{
  "arch": "convnext_v2",
  "model": "masked image model",
  "dataset": "microscope photos of single blood and bone marrow cells",
  "train_examples": 194171,
  "image_size": 48,
  "crop_scale_min": 1,
  "horizontal_flip": true,
  "color_jitter": 0.2,
  "method": "simmim",
  "mask_ratio": 0.6,
  "loss": "l1",
  "isotropic": false,
  "norm": "layernorm",
  "activation": "swiglu",
  "mlp_ratio": 2.67,
  "dropout": 0.05,
  "inner_norm": false,
  "moe": "top_k",
  "num_experts": 16,
  "moe_every": 2,
  "expert_mlp_ratio": 0.25,
  "experts_per_token": 1,
  "shared_expert": false,
  "patch_size": [2, 2],
  "depths": [3, 3, 3],
  "widths": [96, 192, 384],
  "kernel_size": 3,
  "residual_init": "none",
  "optimizer": "normuon",
  "muon_scale": "spectral",
  "lr": 0.022,
  "momentum": 0.95,
  "nesterov": false,
  "orthogonalizer": "newton_schulz_5",
  "adamw_lr_other_params": 0.0018,
  "grad_clip": 3.0,
  "adaptive_grad_clip": 0.02,
  "cautious_weight_decay": true,
  "ema_decay": 0.995,
  "steps": 15600,
  "batch_size": 64,
  "epochs": 5.1,
  "lr_schedule": "constant",
  "warmup_steps": 460,
  "weight_decay": 0.003,
  "adamw_weight_decay_other_params": 0
}
Rows from block 5 of a small masked image model, named by matrix and row number. Rows with one number within an expert belong to one neuron, the router's apart. Each number is 500 + 25 x the weight over its row's rms, rounded and kept within 0 to 999. All counts start at 0. Numbers have three digits each.
Before each expert's rows are labels from the 100 images, of 14976, where the router gives the expert most weight on average: "responds to" is what is common among them. Only what is clearly more common there than usual is listed. The data: microscope photos of single blood and bone marrow cells. In brackets: how many of the 100, against the usual share in percent.
# router: router (model.blocks.5.mlp.router.weight, 16x192, trained with AdamW), inputs 39-77
# gate: expert gate (model.blocks.5.mlp.gate, 16x48x192), inputs 39-77
# up: expert up (model.blocks.5.mlp.up, 16x48x192), inputs 39-77
# down: expert down (model.blocks.5.mlp.down, 16x192x48, transposed), outputs 39-77

# expert 5
responds to: cell type: artefact (62 vs 9.8)
router.5:522526503517536527453489483478523507526509501507485532464501496533511508499510539455447476478515513479536534535494483
gate.0:521541496500493515499481517490468466541509508523482481473505506504520511489515497523492497520460486480515512479508541
up.0:493520507509533482498492492488544524482486501461531520535511484526495496508511468466526437463542504520518501506538464
down.0:470500519479466483481485526491494485475522494535547505538483508499457496488509500522525512500507544495501492458505484
gate.1:481602485477485476510499526461474555543500475498504478501497498507517515485530489546496487479474494480493500527505498
up.1:501539533518489520460520534490464562537459499458520492509484512521516499488484496565500502488528511507571529518513489
down.1:535491474478467484488500542481509469533503524466491519504526493469476520496507470516467484512515529525527490538509496
gate.2:487510483499490494520512461526474489504486488521525487492527470477454463488482461541524517526477473487465512482500486
up.2:510524525536498572570497508475487515478512491508497494470481486470531495505538539492491455518527526504538496503467484
down.2:501489527519518452505515523516509538491455511469498514534470541487512474522496507514506527514544467471446492545531498
gate.3:513527504455519516504492510499476568523529506502479517502506483452515492502484476497508489494477493489481495501505503
up.3:504475526464504510487477520491449542535515492523501530537484498511509516488513451524506478520486519520534505488507505
down.3:536504450496469532495463536486504507507520512474515526454491513526489516505497526505510552483536515491516473512489499
gate.4:518467487491509499466521490518503567436485476526505498440476500499540464475516543478491524540489497522511520497482513
up.4:509472490454526541461512489500541576446473494506517512479483505495516461500469502460511526526490498514524469481490532
down.4:526585544519469525496500445491532504561506489530499479494488513494501517509496510519484481519462525496517478503483490
gate.5:529503503467549496504531479516507484490493503514510549529505472511490489478475499468502466495502482501487502534498522
up.5:500478532505539507557504531542515435544506506488514530497503492474488517479488542459511474455530514505474484522473498
down.5:500477507494523524537485493484479526471540478486516500494502490518499537494470538524517549472500533466497442511544514
gate.6:500567491485476485506485486525507500561481503487477494508510506500511495500501504458532462486496468472476528505502527
up.6:497533468481502514554474502504479512506504490515518463473524505469511518498502547500501539439498526509510473465538468
down.6:485486503499533480490509489523497499504510506480462453492489507489557517477519478542505506501506479550514528505517506
gate.7:479543498495505466494482505495515498573498487535489522483496495516500489474479516523539498480495477484484483496511497
up.7:513494491488504490505503495489530456575520515548483525499511501511524485480498526459522518494530497493508507492507499
down.7:488478487507503502502454480466520496476533525548502488495495462542507493480512524521492490535486527487508531482529469
gate.8:479521489523522496532510506500491496491487485519479489515481477528469516486531497545506546438482500511451500518500473
up.8:486537437474487521475498484469513536525518484512479522528473501526492502500491516474490492464530500503504486494516541
down.8:523503543525474489528551459494504445497484492532503485464445521504486504537533495505488494489513442540492476435487522
gate.9:514540514512521519461506481517530491547500507515498524442504497512506495480485533486478501490525492490529507500459499
up.9:499494520482492500538488509499485474521514504469502477518515498471507495509502425497505489453495500502485509505518486
down.9:461531495463512516472520516479523476518483481511470485502525482505466520471541477533502554510525554502524496471495485
gate.10:499517461510506439491478491508507540498482490481528508535489501445496450506504486519517501473465522501521492475474499
up.10:499449502491484483487496499459474511508502501535507475542500522512504494499523517516537485476499526484508494497518505
down.10:479469508466491499487470474517530475499500490483512477496463528492479484500464488473498499529508474516493505504503506
gate.11:507490526450492518477487541455475526526494495513516444496514516521500485500502458464492552568465511502526505513481515
up.11:484465463530513440531495454538521433478494485483478528515507503454493517490461491528531457449546476471482510516536489
down.11:461494507516491541481481534489517467494556511518523504500467514499463511484510497519538464493513488506523483482451529
gate.12:497525532510495498491524499507492547502483497495534508490513503493505507505529520545560559478458499506476482528513473
up.12:509506504507508513393505501499509463540507520511552529536509497523527482501480464496504499501503501489514512493484489
down.12:539480490535473521455492504536512469456524496508451463523519461496441496511482472507514484500517493516509488457488491
gate.13:496455513489519567511487540479515530511505499526467501484536519519495491501506481527479470459471515490521496505488494
up.13:500495483437459487496473462473512462471503503523505541486503501557502499486492492542505475493438478516500492494518494
down.13:427523489475534506516489493514482468526527523504541487473479507536509485498515559493519467478509473479515480479484476
gate.14:519436493438482521472500514517486479454485509534471502432521522504508485514492492488516516481510500512449527508496499
up.14:486475541458516519542494499530537509504484516500511501489499488488504482521480488472464515465479514506526489496517518
down.14:510498437480522514533500512500542465504509469446471494553467454480525557520502497541509508494472494499469525476525477
gate.15:499535506526541513492482497506488464477498486520497486503478505491521474512550505444484461502515544523482516527492495
up.15:483507546500513515475494480518473464499525491498519452474519494535550535495531523483430476469558495505488484547436471
down.15:500490480478514502520543478479547458546549504495501492469500428507520529472534450466521501490501502520482496508500512
gate.16:506559499518543479473525504488455452522518499487489481532507509499504528501482523537516477513516483522479522461525492
up.16:479517471512478498485492510490500462452503483532531491522488513498477505496536507510501498567506480505464491501505508
down.16:498490502507494482497531511517422533513495492500494449500464521545522464492482487425496498510537542507517497504516523
gate.17:507531525530483500519503477495490521490563530501512496511536507470496505480501471536487498503486522507530468499553529
up.17:479562435492491460572484483505500513523493508501482458544514509494524474476498515494537483487466461488476475506500529
down.17:509506551490480488507497480488501508542501515508534524509486508530543490488469533535510523530503493515520486540553503
gate.18:511518479519499453476521446490513484495502483487484532463529493467478518477486507554531515500454449490488538511518496
up.18:500483480521501486521501494484486484506484500515504529504455506485481517538483492514494457528452491491468497501544506
down.18:473477521494513506465467511457474518490488528523555495492477549494491463474504524526509508480495511477506472499498477
gate.19:485471516527487507528474514491511484483512494440468520502482493501504508510509517484477474529505470479419475493499450
up.19:508498492479512445525507480502485494488485461517510507487482519571492499511524506509489491500529532491482527496480525
down.19:474492547514497509526510494498488535485468475514496512504524505542489470506475472493467523511491496487499500482453526
gate.20:494480497457483493482474507495503507539484489464464511508521487508493479501513521474520500456473477523485485496514501
up.20:507457478513497519487502514517456507468460518512514467474478504493519510496476513498527567553507523496492469472485502
down.20:516493452475518486474522475498469510476483512454454479504485512503496519507512501500514518538513496509485491489516498
gate.21:495464508493485528508489505513473504501482493487537537476485494435513500521532491482494489510455525503461508492482488
up.21:490454520531497533472465513481533569529455512481527502530522520473506476484529470491521472493491481488497517507495472
down.21:529533520488492506476472505462532515475489489497461501483486484470459517531491490509479489546512539537545558514523496
gate.22:496527516510518542474504487485530465585501520481508500480493499504497505496495530493478518484506527505512529512474534
up.22:506481507506494520464518491461503487463515499501510507489494487538507536485510490467466521552472472505483499506471527
down.22:477502481509485498536528475496459510522491457476537511475493517506510517506445546460510502470478496515449454465474481

# expert 6
responds to: smear: peripheral blood (76 vs 16.2); cell type: lymphocyte (41 vs 15.3)
router.6:551533470529507522459506515464517529519498499491505494496485487518514518526490491515505479483493519487537479468493529
gate.0:513545547523512507503532516478502459521505515479517503535492510481523501491495501522472436483481513485512505486443471
up.0:525463516512486508456450531548457502480483499498507500508524497481475494510512508456480541505458506504499510487520490
down.0:525468500517497533470466498431514521481454524519465556502505502530519461512527495537517479531510498477501502530489484
gate.1:520508491501485477506478464506473467506511502513514483483503517463514487522490508482523522495560480479527494516520497
up.1:479491503534509520503470489474453521538470524487481489503497503451479532477520477507519517497526492495498521492456464
down.1:527455456499498523490488420509496512514486519475544484498496463507493451485482505485491491523515497426516502551488503
gate.2:513539472530517467473519502454502514536478473497490499476503505526526473524457525526521512477508519495494520476515549
up.2:488537486502500523489514480492499541474488526461469458515478518516526493491477431479489518537496522503495522506468528
down.2:490488507480488436475467501503539506509478493528496474493478513511536483509494492498481492549519505498539513521541511
gate.3:499517497507482498500488484485491508494487500496496509516508487495500484494507489539533480481490515492525521494454535
up.3:503480472500499545539502494544502532464533491500480477516460529511504523507480501483434493506497520499494482487498473
down.3:500513519475525517511484481489495561496501518488563502535501519469518501517508527478494507493474530498481466504513499
gate.4:495474507423485485538509503512498526528510500513476507553503528454489518516565488494493519473504507497484495460477514
up.4:520471508486481533499521487484489533426466512466538505528489514511489499504527485456508509527490499490517496510473516
down.4:529499463460472528481478485448493473534530525508452529468508523502539497553524487491509500497478477466530526465523521
gate.5:494518514507488496438526521475493486532507508492504487521494489505504510511485458538475531486506518488514519506473476
up.5:503518480478513469499507529525530539449490504526466512500502516515513518503483539504452492513515500493502499519508508
down.5:479445525491518506484503496538507486514479502482542511504486512485491485499501518489506535531493542513520474491485552
gate.6:504531511475495480553503552517507521492505497502495492512535516499521496511471522522538481469475497461482514521500502
up.6:507425519486528436476494476493510520505512513491478520476466489508500511498520522502520528516526488523515517499529522
down.6:518472508488506485507503543522490536529474476526537517463476470511526494470493501508483511508523492483544498511523487
gate.7:516563480510500491545493505498530442483505504491466531485515512508528526496493489475547503504508488498485489479510511
up.7:516484487504510472494483479460552483471521514479474467536519510528511514496535477468482527473486500482490528479510484
down.7:494499508501524521494505481489458539481479466499542468499531519463491503509519548505469497458499516425453511485502498
gate.8:484488502493493466479473507500499492477483504535507543507482506527470504515504501476491476483474520502479474500478480
up.8:488492492480499504490514492481487501543494493520543493489475495497489507506534507492508513508437462509514482494491468
down.8:464496538486493445496513520564492517529511519507498524501526493507481478470475497513524471508458466500522532472545478
gate.9:507460483513476532510524511507541499501507517517497481514494485473509504505487502489486470548490476526492492527484524
up.9:517470513520498481529509455482494551572517499478537505520480494519523508474493528464497538531528494501469504503510522
down.9:473509497517505471523493510505484471543491470493511516451503467475474469549508481496517506538498529476475506464494518
gate.10:476503476492499513454494504495485488501518493497511520536521498543498527494499536487555483497511521488496495481483474
up.10:476558493488487477481489493505485472506520495521484487482486496476478501497478527524455492511493472502480487502505456
down.10:523461528544547518504470508484519485486513472521499481529499496462507492460504482513541487503450519515513544549526501
gate.11:498572485524475536501514505519485486508508505532485512505477477541545484473476508514472521525495499504498495500506500
up.11:496515491496501521540486489518483510511507509507487515500487509543500508507498516551485498550483486512526493479553514
down.11:542480524457501463501501508518509490488500513453509529480506512452498524467473498514509522495495525497556508510469468
gate.12:496495514455510526484492475480465502433504507522508463506492471508493465504559484476527511512489539490452511489493496
up.12:487575502501479462473506481545478492561538496511532503555500501496517489499535516500452487494462534514501472489498426
down.12:496492500530517523522504454492481455480488488496502512530535503512457521497549541435496499525549476533485473498495495
gate.13:497542520497530473549480524534529491496467480510486500496498470524505489465458498494521508469511499515499486495503520
up.13:491504476490516491496488511499540513498496485478526515490488508507536507518435469515509496493491463495486525517521520
down.13:523508503471507511523484550477476471492507510499509536519503483513521480510472522508486501472476486525485502528473507
gate.14:506528518508504508464511487476582430506509520502482503528496497517449494495485538501490501484494501506492498506489491
up.14:509503533483476473430496489513520466531520497503523495445486505525489488499489398508516527488498494494487520457457508
down.14:508485514507526529465505505486514490507546512501472485503476540578480499520529517459531497499488456459462502496473517
gate.15:480490471481470468445497487508546500470509511497499493459482483503462491508532534504512506496461492505501496542505492
up.15:505568564491491414533508500513500528515501494514514433472491509517496480530495535447462453502516515495501490504523502
down.15:458510468492482487464511527494491564518527528510559479493516453503522502536483486514534561497486525481503509515485485
gate.16:513561465512473488498483482538491460489512518500472458472489516484495517492539450489513506517478500502508513494529509
up.16:494515471477482512472480509500557508495507508496521550541501516486526490504463455504469536449496498503474529519484499
down.16:523467501504475471543510459526487464537474516494510513539489514479498504467518487480529502516501442480532501519466535
gate.17:492473473516495517529485482495518476532516495497538469479515519458478524501522571496483484564460482496456493455498485
up.17:489434525504507480569523493477461551492532499530509508475521489544510496508495528503496534509500511502492483498499451
down.17:492494459492522488482493576530496513493499496505548495472537500493476514506482486527507509494486513506465525496451477
gate.18:514513480528482464488522512508533530469501503514514564545492480488494511497480491514469515528495502497463503465503500
up.18:550490490481548499515502480499483538491493498480493528578495528516518515509512487496498498461479498494531482452528503
down.18:464521532492516515475527455527522501485473547493488543440492474488506549489493550482457522467480452485524475484482505
gate.19:494449519483467456571508464453522515502498494486472510500497505501507502490501536477507487511498491491491482504511521
up.19:506461540509487420556483516512497533493511484483494469486453495487467505513515537501503531482540497487465505484506540
down.19:509473443494492487559549521528486530500530484522534499541552502514557484516504514512500478489532523502521503478485474
gate.20:488518502520504513446502508486522471457509497497547510476522502534470477500494515486532524537522490496479513482541492
up.20:516455521532462507499505524527522521467553510513495524449505503504474523497473479462518522484526496512490535495521477
down.20:521502492502479505473495505499502514453505534458582529467521456538524508533503482491513497484496512493518562533465471
gate.21:477481475499496475507482507479539492464471496470500518474527506550522491493523538495519517507444522520523497487493506
up.21:507541492515511478551508485535517475529509516490490494488524532519489500530508488468491516474440517525515490521533530
down.21:476525516498463467479536504516469485477504548500522479471534515487482495446511492519473516480508515499499484499485510
gate.22:498532496480501527456503527520534528429496522511531484531505510482477488498502510495524493443461526482522518473490481
up.22:521479541503497490565500531552478527485488492482475508478516505487527522510510496503474463514520509488525485533482516
down.22:498510483509494495509466499514514532505507521493494502498493477537515481491464515540488501542540520522505479487489456

# expert 2
responds to: cell type: lymphocyte (50 vs 15.3)
router.2:543527463519513517444500502443498511526490487512507508497489493515534511522498458538505476492518510483537468441512497
gate.0:519484476476489556487512483534477543508495495557490500471493498544531494501549531464433526475476526512473468474523520
up.0:495492512507491520504491523493492475484507521521519477535538492443488498508504479492525513436523508498491501522484454
down.0:474494516526476470487514459454456490537503446524496527522502503536530504521477525527514495540512508476483507500532502
gate.1:504479488510486484505527495462535482502477492479500521513525479456531511503518478528490470505548483516505547519493493
up.1:502459481510503468545498496419509486495508522476496512516478493511512527471527469523501499499525497528512498510495498
down.1:509482496525503489522482511516518525507493538483541506469519519496440467516526530525490496496457518513453451477503474
gate.2:507518521502487495474538510491512483506526495466539483492472513540546501505524477489518482509514531512486491497534502
up.2:489534521511516539524476512492500467537487502514452495439510486492491487491492471520520492496481478514514485506480556
down.2:469499518527521510544514484498487445488515442501505501461512478500469480482501507505483488457492510481488512483487477
gate.3:512584484515501473438516474520473468508496505533490503534450517511478476505514485502530484503490476483528481497519517
up.3:516492498494492455513510532536540480437493497502484506469474501496493495503506502534480477520520502510530474524515471
down.3:491517498515509524508494504481521472517529541475491512477563518503536479507559541498492516507480459472466486491509474
gate.4:488440489496493528487485484471528490483504487511519527492523516469540452506469480477471529528511456485483509488501464
up.4:458498490537511464529475491532475525472506487505537501510501513452501521482512500492458529498446494478462473484508518
down.4:507503507474463472521480440521475523434516458504474484504519494485525562538523530527481536476502521515483450476542522
gate.5:505536490537516517522491507510508438448535514510506492507488474522488505482511505477487496498505512495488476511489429
up.5:522526497522503491545504495494520473488480502527497536489510489509506506501502461498543492491525509508492497502535517
down.5:507523526493519488514480498491515469471509480501447469505501521507481469501507505521475522486503518523476505517501490
gate.6:467497491497494529536510493432524500488509502477527516468515476479518496517468476476495524469469478478493496465500486
up.6:485525565485478451528497504530548525542493526518498493467515505503508493460498441528543500529476484496519573474526483
down.6:494505516516501507494467514481472534495474509479524476468485502502561470442498488500492487513491498488506501472494491
gate.7:519543499500501488484496497468521506480511506516479471452490478544472510488524484459492503511542508492510496521519487
up.7:510485501427520474503508487509520525500498500466487494508476485447517465493485519482510518500451502524490539471541500
down.7:508510476521516475495506508498474504480515457504523493475536504523541494502498538519473545535487511524486470492465489
gate.8:499516442507496496504506513549486453541508507509509496523493497485511476492512510482480431511535478495517527519496471
up.8:505467482521471506500506509489479485484509506500512528477555511469494516514510522492490519452501513519515504526521536
down.8:469488499479519449454491477472511512485482503518481503534501540461528475492492545499503507490537494500523479543518514
gate.9:526469485488492476471478476476510487500523485522503513524500514506476513513541511501519504527517527491501520511516481
up.9:461429540534473481534501517512520496493522490531508485525534490534490466507550506489491511468521504499505492498484508
down.9:498531471517509451510524546478512521529516521548516520470529521551504473519515497454529478486522507526498512509497483
gate.10:500536491506493513461511519524503500530500513499542501463490514473519467510509475518519523519487511519550479513514525
up.10:489518522472500484445483505539473470552504491534497486489489541496521490493523518507500426542523488502488477504537492
down.10:500477522487483516490510473514403520526544480469505481541485510488546487508490446470531507555490504479518471481489525
gate.11:519479532497476512477521498499535479537497492492502509458460478477486510511486485472484537486495492482510491485537516
up.11:481533505526497474527507502524479508490463500481467521512514497508462516516543508520471520531501483494530484500501480
down.11:523483541506472510491495488448489484537517545497515507496535480465531469525502547519493500495525497471511476541501484
gate.12:491536540502493491579493492530482507459524511534466477460505532525508491496541462521482479523481496534513528523531557
up.12:532543522528500484459486478495484480491530494470505501501521523479514477521519465491495500497525472477557481523504452
down.12:483499492517497546476508511492536490528427515537553514473452471503479522526483577499486522509525512487511508482475477
gate.13:493521513505517464492482495487456536457509505489510538490544515499501501517512540534510503531484485500519499516527497
up.13:509501514534490475455477514519522504516537515487476537489504512519496492506478469507508489518533437500523494517482521
down.13:518518513515487499452494459494500522502528501473515453561513484463525463518484540532498517512455552502541542536518445
gate.14:538462463528478513502512517487464520535538500494511529481490507493571487475527540519526501540543500501515514491495476
up.14:502513558514490449570498515495513489531521503489515522505483500482485537489507501520510530488456501501519504472520490
down.14:503492497521538516538513552468476510526503539511508453469496534481507504524489506512510533513509487490505485429466461
gate.15:504527493513548464467507531489483540496500484498520507541508504455522493484438572536486491500455482480485480502502526
up.15:506488500506521521450533456540496497533535503497444509547521491515507486498498468502489528498552492521501516518510449
down.15:500566492504492519472500469515516475464465458527505507527535445565496511502487525529469505473570490518527464503487480
gate.16:510513478472509505529515530487503439498524504503485434509473498505492507531523510484488511506520496497461471509499501
up.16:530477499506516581560486499503542530476494491469506502510498495481521498509442503485496491443487489504500515506516488
down.16:525510515508519454449509466501517461543471497507480534515500452484503466533472483532504535481507491527509532512559490
gate.17:526527493507497470506493500522526475549506492484529480473501499538492514494537488497505496529496526504437482519483519
up.17:500435528498484510546481531482496510513529523527487481473498504470523487495467484462512478496447514505481515509492504
down.17:555544460523512512556508492506492488491543468529474465508523487483513509500500519516541478484500488515502481516481527
gate.18:498519524493474483481468457511540532524542482526483557499515522515507510501468547488456474520523512491464488512501485
up.18:481499515525480497525499494528491473499495540495473465477533507464502510535515500488490483473459456488505457523491552
down.18:513537520487514495494517440549513471507499517489474462503462496502512476469513525442509509494532501502520496508530492
gate.19:509526528504504483537472496544494549548508483535490494515505506554486510498522483539500532491507494514530461499476507
up.19:489512522496501515495522471501492504557513498507505488464537500483509481499487531529518422495446496542465502465463509
down.19:482476507519513524568538515483477508492499511495496452529501480503495480464496529489475510448467487481509492523527555
gate.20:495570507526515519512528516512486516521503485507543488516495508496471504496470471535509503495475520498437531476492458
up.20:480512478471465490502477483506471508491498519471476503503522489503526515499533450479482447443508464496550506498471512
down.20:525515530485510464461499474444480485474524534520494513471460468515548492511499513481506499529518503513472522530541488
gate.21:460466522472508537510464509500516445461501517476467502473475493470489482465544512491485509493499483519475494541519521
up.21:487493467457504513455549503494540474480465516459434536494465502466485532493503490471529547501504542505466537506525503
down.21:491508485517517506528487479544502525501471450483488514502509470492528508436487541475451462493465496500530485464453492
gate.22:499521508522463521523522492517508502479523496502462520452502502470476491486514507503497494512493499533458511530505550
up.22:514511509544497476483515502493512486550509509483500510521481500558520494530509497528488507547537524499493511492503484
down.22:496509492563507513498510492529473510426476510459481494497478479531482500493543513516485461481486512493487505481499475

# expert 7
responds to: smear: peripheral blood (90 vs 16.2); cell type: segmented neutrophil (47 vs 20); cell type: lymphocyte (35 vs 15.3)
router.7:546531468532523518469489504459506523520483494503512477502495492545529531523511509521495492493480515490527485449478506
gate.0:480534473518503469489509528519511513487477505478504479501488489489527504502516507494498518508528506505503480490514490
up.0:515557488495500451483482536514516526496484512496502530469512483480520502506486516494505505467512468510520497487509519
down.0:502517507503507513467502519452506501536521506501487468506511514487475482507515485518504480508481536461464457519505473
gate.1:471477522518502491481486495538496511501480510507489509475506512524523507483500491481467477475514491530474510525491530
up.1:498516467539476516512502518463491497495501507491521509479481461463511520502473525502500492480510509484506489465528488
down.1:499453529491472515505533523502478590514511499525513515542495513475511487514476475525432512544463471501511495484533517
gate.2:492519479512483473458498496494487510512507506490470533501516516514507510522508440497498499521506521498465491456495491
up.2:496558475555490495499507502477510493499494503510438526488482532510471545487498515502486498522460475504488511508550524
down.2:480548489511453539457544485516493507482496525459514506515506488461456510453521493523430513482480531461507525499539535
gate.3:522518508552490508507495503513509463497500507515511508533508495517519488476533477501518459509467520509481530500535507
up.3:536509509520471453479483528492445570523508504499507526513473498525511514493537511486509438513508494516512504451521461
down.3:492480472536536485489467510479503512510514479481459439492474496491514531516538495510558498461495479505499479533476496
gate.4:481540483498518520479513467484479501505484492510471516505516511513504500496497516469512514533496470483479473460476517
up.4:506455530514507528481496516482479496422489491479489473540485505491494515517468509486477505511512491500568521509476548
down.4:490496467544511502505507495486538493506491493553534489527466506518495505520497504527454541513494476497533516470497475
gate.5:494519498493495530534506523543529508522467486488502508497523471485503485516458427488534545554490508506502503519535527
up.5:495538470500488514524521530488476523526485482495555490518519488456483479465509487499513521484498451486547490485460508
down.5:493468493473540483532518516502508495500484540505496467505500490517467490528481428499512505500509502477522518482528511
gate.6:497515452482490515574489496547489472454500488509510504472482505507521471477481485503499524496526492510514492480492473
up.6:488502515515511489491499530479449517534497490506510441471550494505493517505500516488473498526477515495507497521509516
down.6:502512494493542527516462509547522545489498489477488497452486489544483499481507487507511514483508512504477475419517495
gate.7:493498525494499531534505531505517501506484495507497475509499485498501502502500488514512502502531510522528499504501515
up.7:491503500509499456503510483529505506485505519470505491486513478489494513481529512506471500516481485469529472497506465
down.7:515451496516470503503450528465480418526502494512481466504503529496505516491539516500486474493505504481504527517486520
gate.8:505521533460496493506493499532474512495474519484536482497492513505526516487505506520475464504545512517469522517498538
up.8:518483463539530502468473542500464494468537497514511507466491502495452544502485464516514548478470492496502480532538471
down.8:517457510512535522483524484489516479486494542447502507521498476525469494487489523555520523492491460507502504465495498
gate.9:465534564505505475520475507514469445513502501491539494465486493496494479482526484483453468479486518476495498518542484
up.9:499491440521532516544511479473510470445482497520510506515495492505519477504481512507490462469521497512509488504503529
down.9:535508512462502494520527526483486501501492498505480496467531507507484504484475491467468508538460501510492494414497499
gate.10:484519493522527494497515478479517484486522499456507499520491491502515490527527520461546538475523536511496523457479506
up.10:485475559477526455515489496546529472510500501496487478483511500502493479519453495515532507471498518495517497483491540
down.10:521514503526504467496519490497494515516503505480490554465484555451453508453496463456479513479468518475465541527553443
gate.11:499502497497491481456488494488509539511530524458502511495492522491520488495499496533530502455440462533463491483543523
up.11:525458500499503485564517497528552444432514500523492510496497485516468474511524477503486488506520537503527497504497478
down.11:507521491501527478505506529457504496452496542489517521514513487514513503525502501491498495504507471539506536481526531
gate.12:490508532472511519524479511525512500480508460487493525558492512530505511483500520484491502499466493490482491502524492
up.12:491493476511477485434501472469436505425518521507476490488502488536507486492548472484508500486542523498499524527498503
down.12:436460515521503524516472422479490478514504472520537519499471473508509509538483484485516515486541481467553508522506539
gate.13:502527486496517503457496482486493443523484516501478566510480491517485528493487517458498520531520486484471498480495498
up.13:502442554508489504521482472517495477532496501522463527520511487527503518491553505425506474519522482499438474461475540
down.13:527516444475494492511531525503499518492482507453490509525496495491489548509499517476526492464458505474494545514477505
gate.14:477532487495496496469527502509530481525512490510506511522492483518473477493497477502519509491512497524543509475539495
up.14:513485493516482558513518475479530469486519507503514530510479498540531492517476491491497506507490505486452480498512481
down.14:487527540465470464523479459476497445508468497495532494501469550481497470497506542531460537494465496518501481511539513
gate.15:503447496465489508536524514517568496515498502488469501500510522494482514497501519508460521449492506494508511496503502
up.15:476492529535511500560510510466495459501508505507531516541510502501499522518502518494513488451503530470510513511489494
down.15:526512488476480500501504494510523514500477476490492491468514501479499505485501548507521514470494509498549487555499476
gate.16:489519525493506490518495504505465497451505494490507487493518490516513487496499521485511518514455466501528533490526455
up.16:491503549490487516493503512482486510451515519506503492530509503499490491507498523488520551527488506473515495467507494
down.16:453479492477501495516530467484502481557528547489506526515502517528476525531488521507443496474519456505515485483493535
gate.17:518472496502471499493500502491519464484533493523467537510526497482513531515527506505480470517468474486475534514467501
up.17:503569468497485518513482509497504534479498496502489510449485522549522489493513454527468521491527510512499480508537466
down.17:472539476495468500494507476476502511504471480486567501476482530506515495535521519536508461482494529499511536504505500
gate.18:490513496519506544500501498494494516525528500504488530520495501498531516483512504490487471504524496511489493470476502
up.18:480512506538510507534518520435476539543527503495495498483466500458478504494513499536522512455528507508498512484441469
down.18:472512490474509522526549492487491525506460456454489492484475486512476528477520514541495532501511433446493493493453488
gate.19:485468519487488516547498520531458456495535504479457514480507489478502494501477479518496516536525496494497479484475498
up.19:489578511522462463541478519498497486475503503487481491448497501506526511481497415503541499527544491481493528512499497
down.19:490511502443520509449479475500514497481518511447519486459530480498470523484531521539501464528509552453477500555490487
gate.20:522471499487509508527515502487524475512490486506497508505498497526501503492453492513508515488530493492513500513461521
up.20:502515466470513499514484507490523485478498481476574479508486476486512495481488503474516510459439496519507493478500428
down.20:470493519509504499498475500461527528505523496490491557545492486532500482524518497485524435495490452565477514477509473
gate.21:472501461477498464478476511531472530522497498465494471502548498453536511482467526501493517520441497518496458501505534
up.21:506475538532483488483507521466533506513510483467494499472479506528503488532513461520486473443493532503568507520474502
down.21:525516486486503509504488522492477490466494532511454555501496517517508512495521481476518479521507472516517475469464510
gate.22:484482497509539502456508501513517448573492491504510491523507492486502509473456502542479468505495518510448482500499526
up.22:478576516574483479464494493491501506472474509469515511505531481518511527503491466521475457522496530468524497460487523
down.22:492509429532520541474457512442468474491489497505502492474528479493474495487487503507483501583485543521494531495514443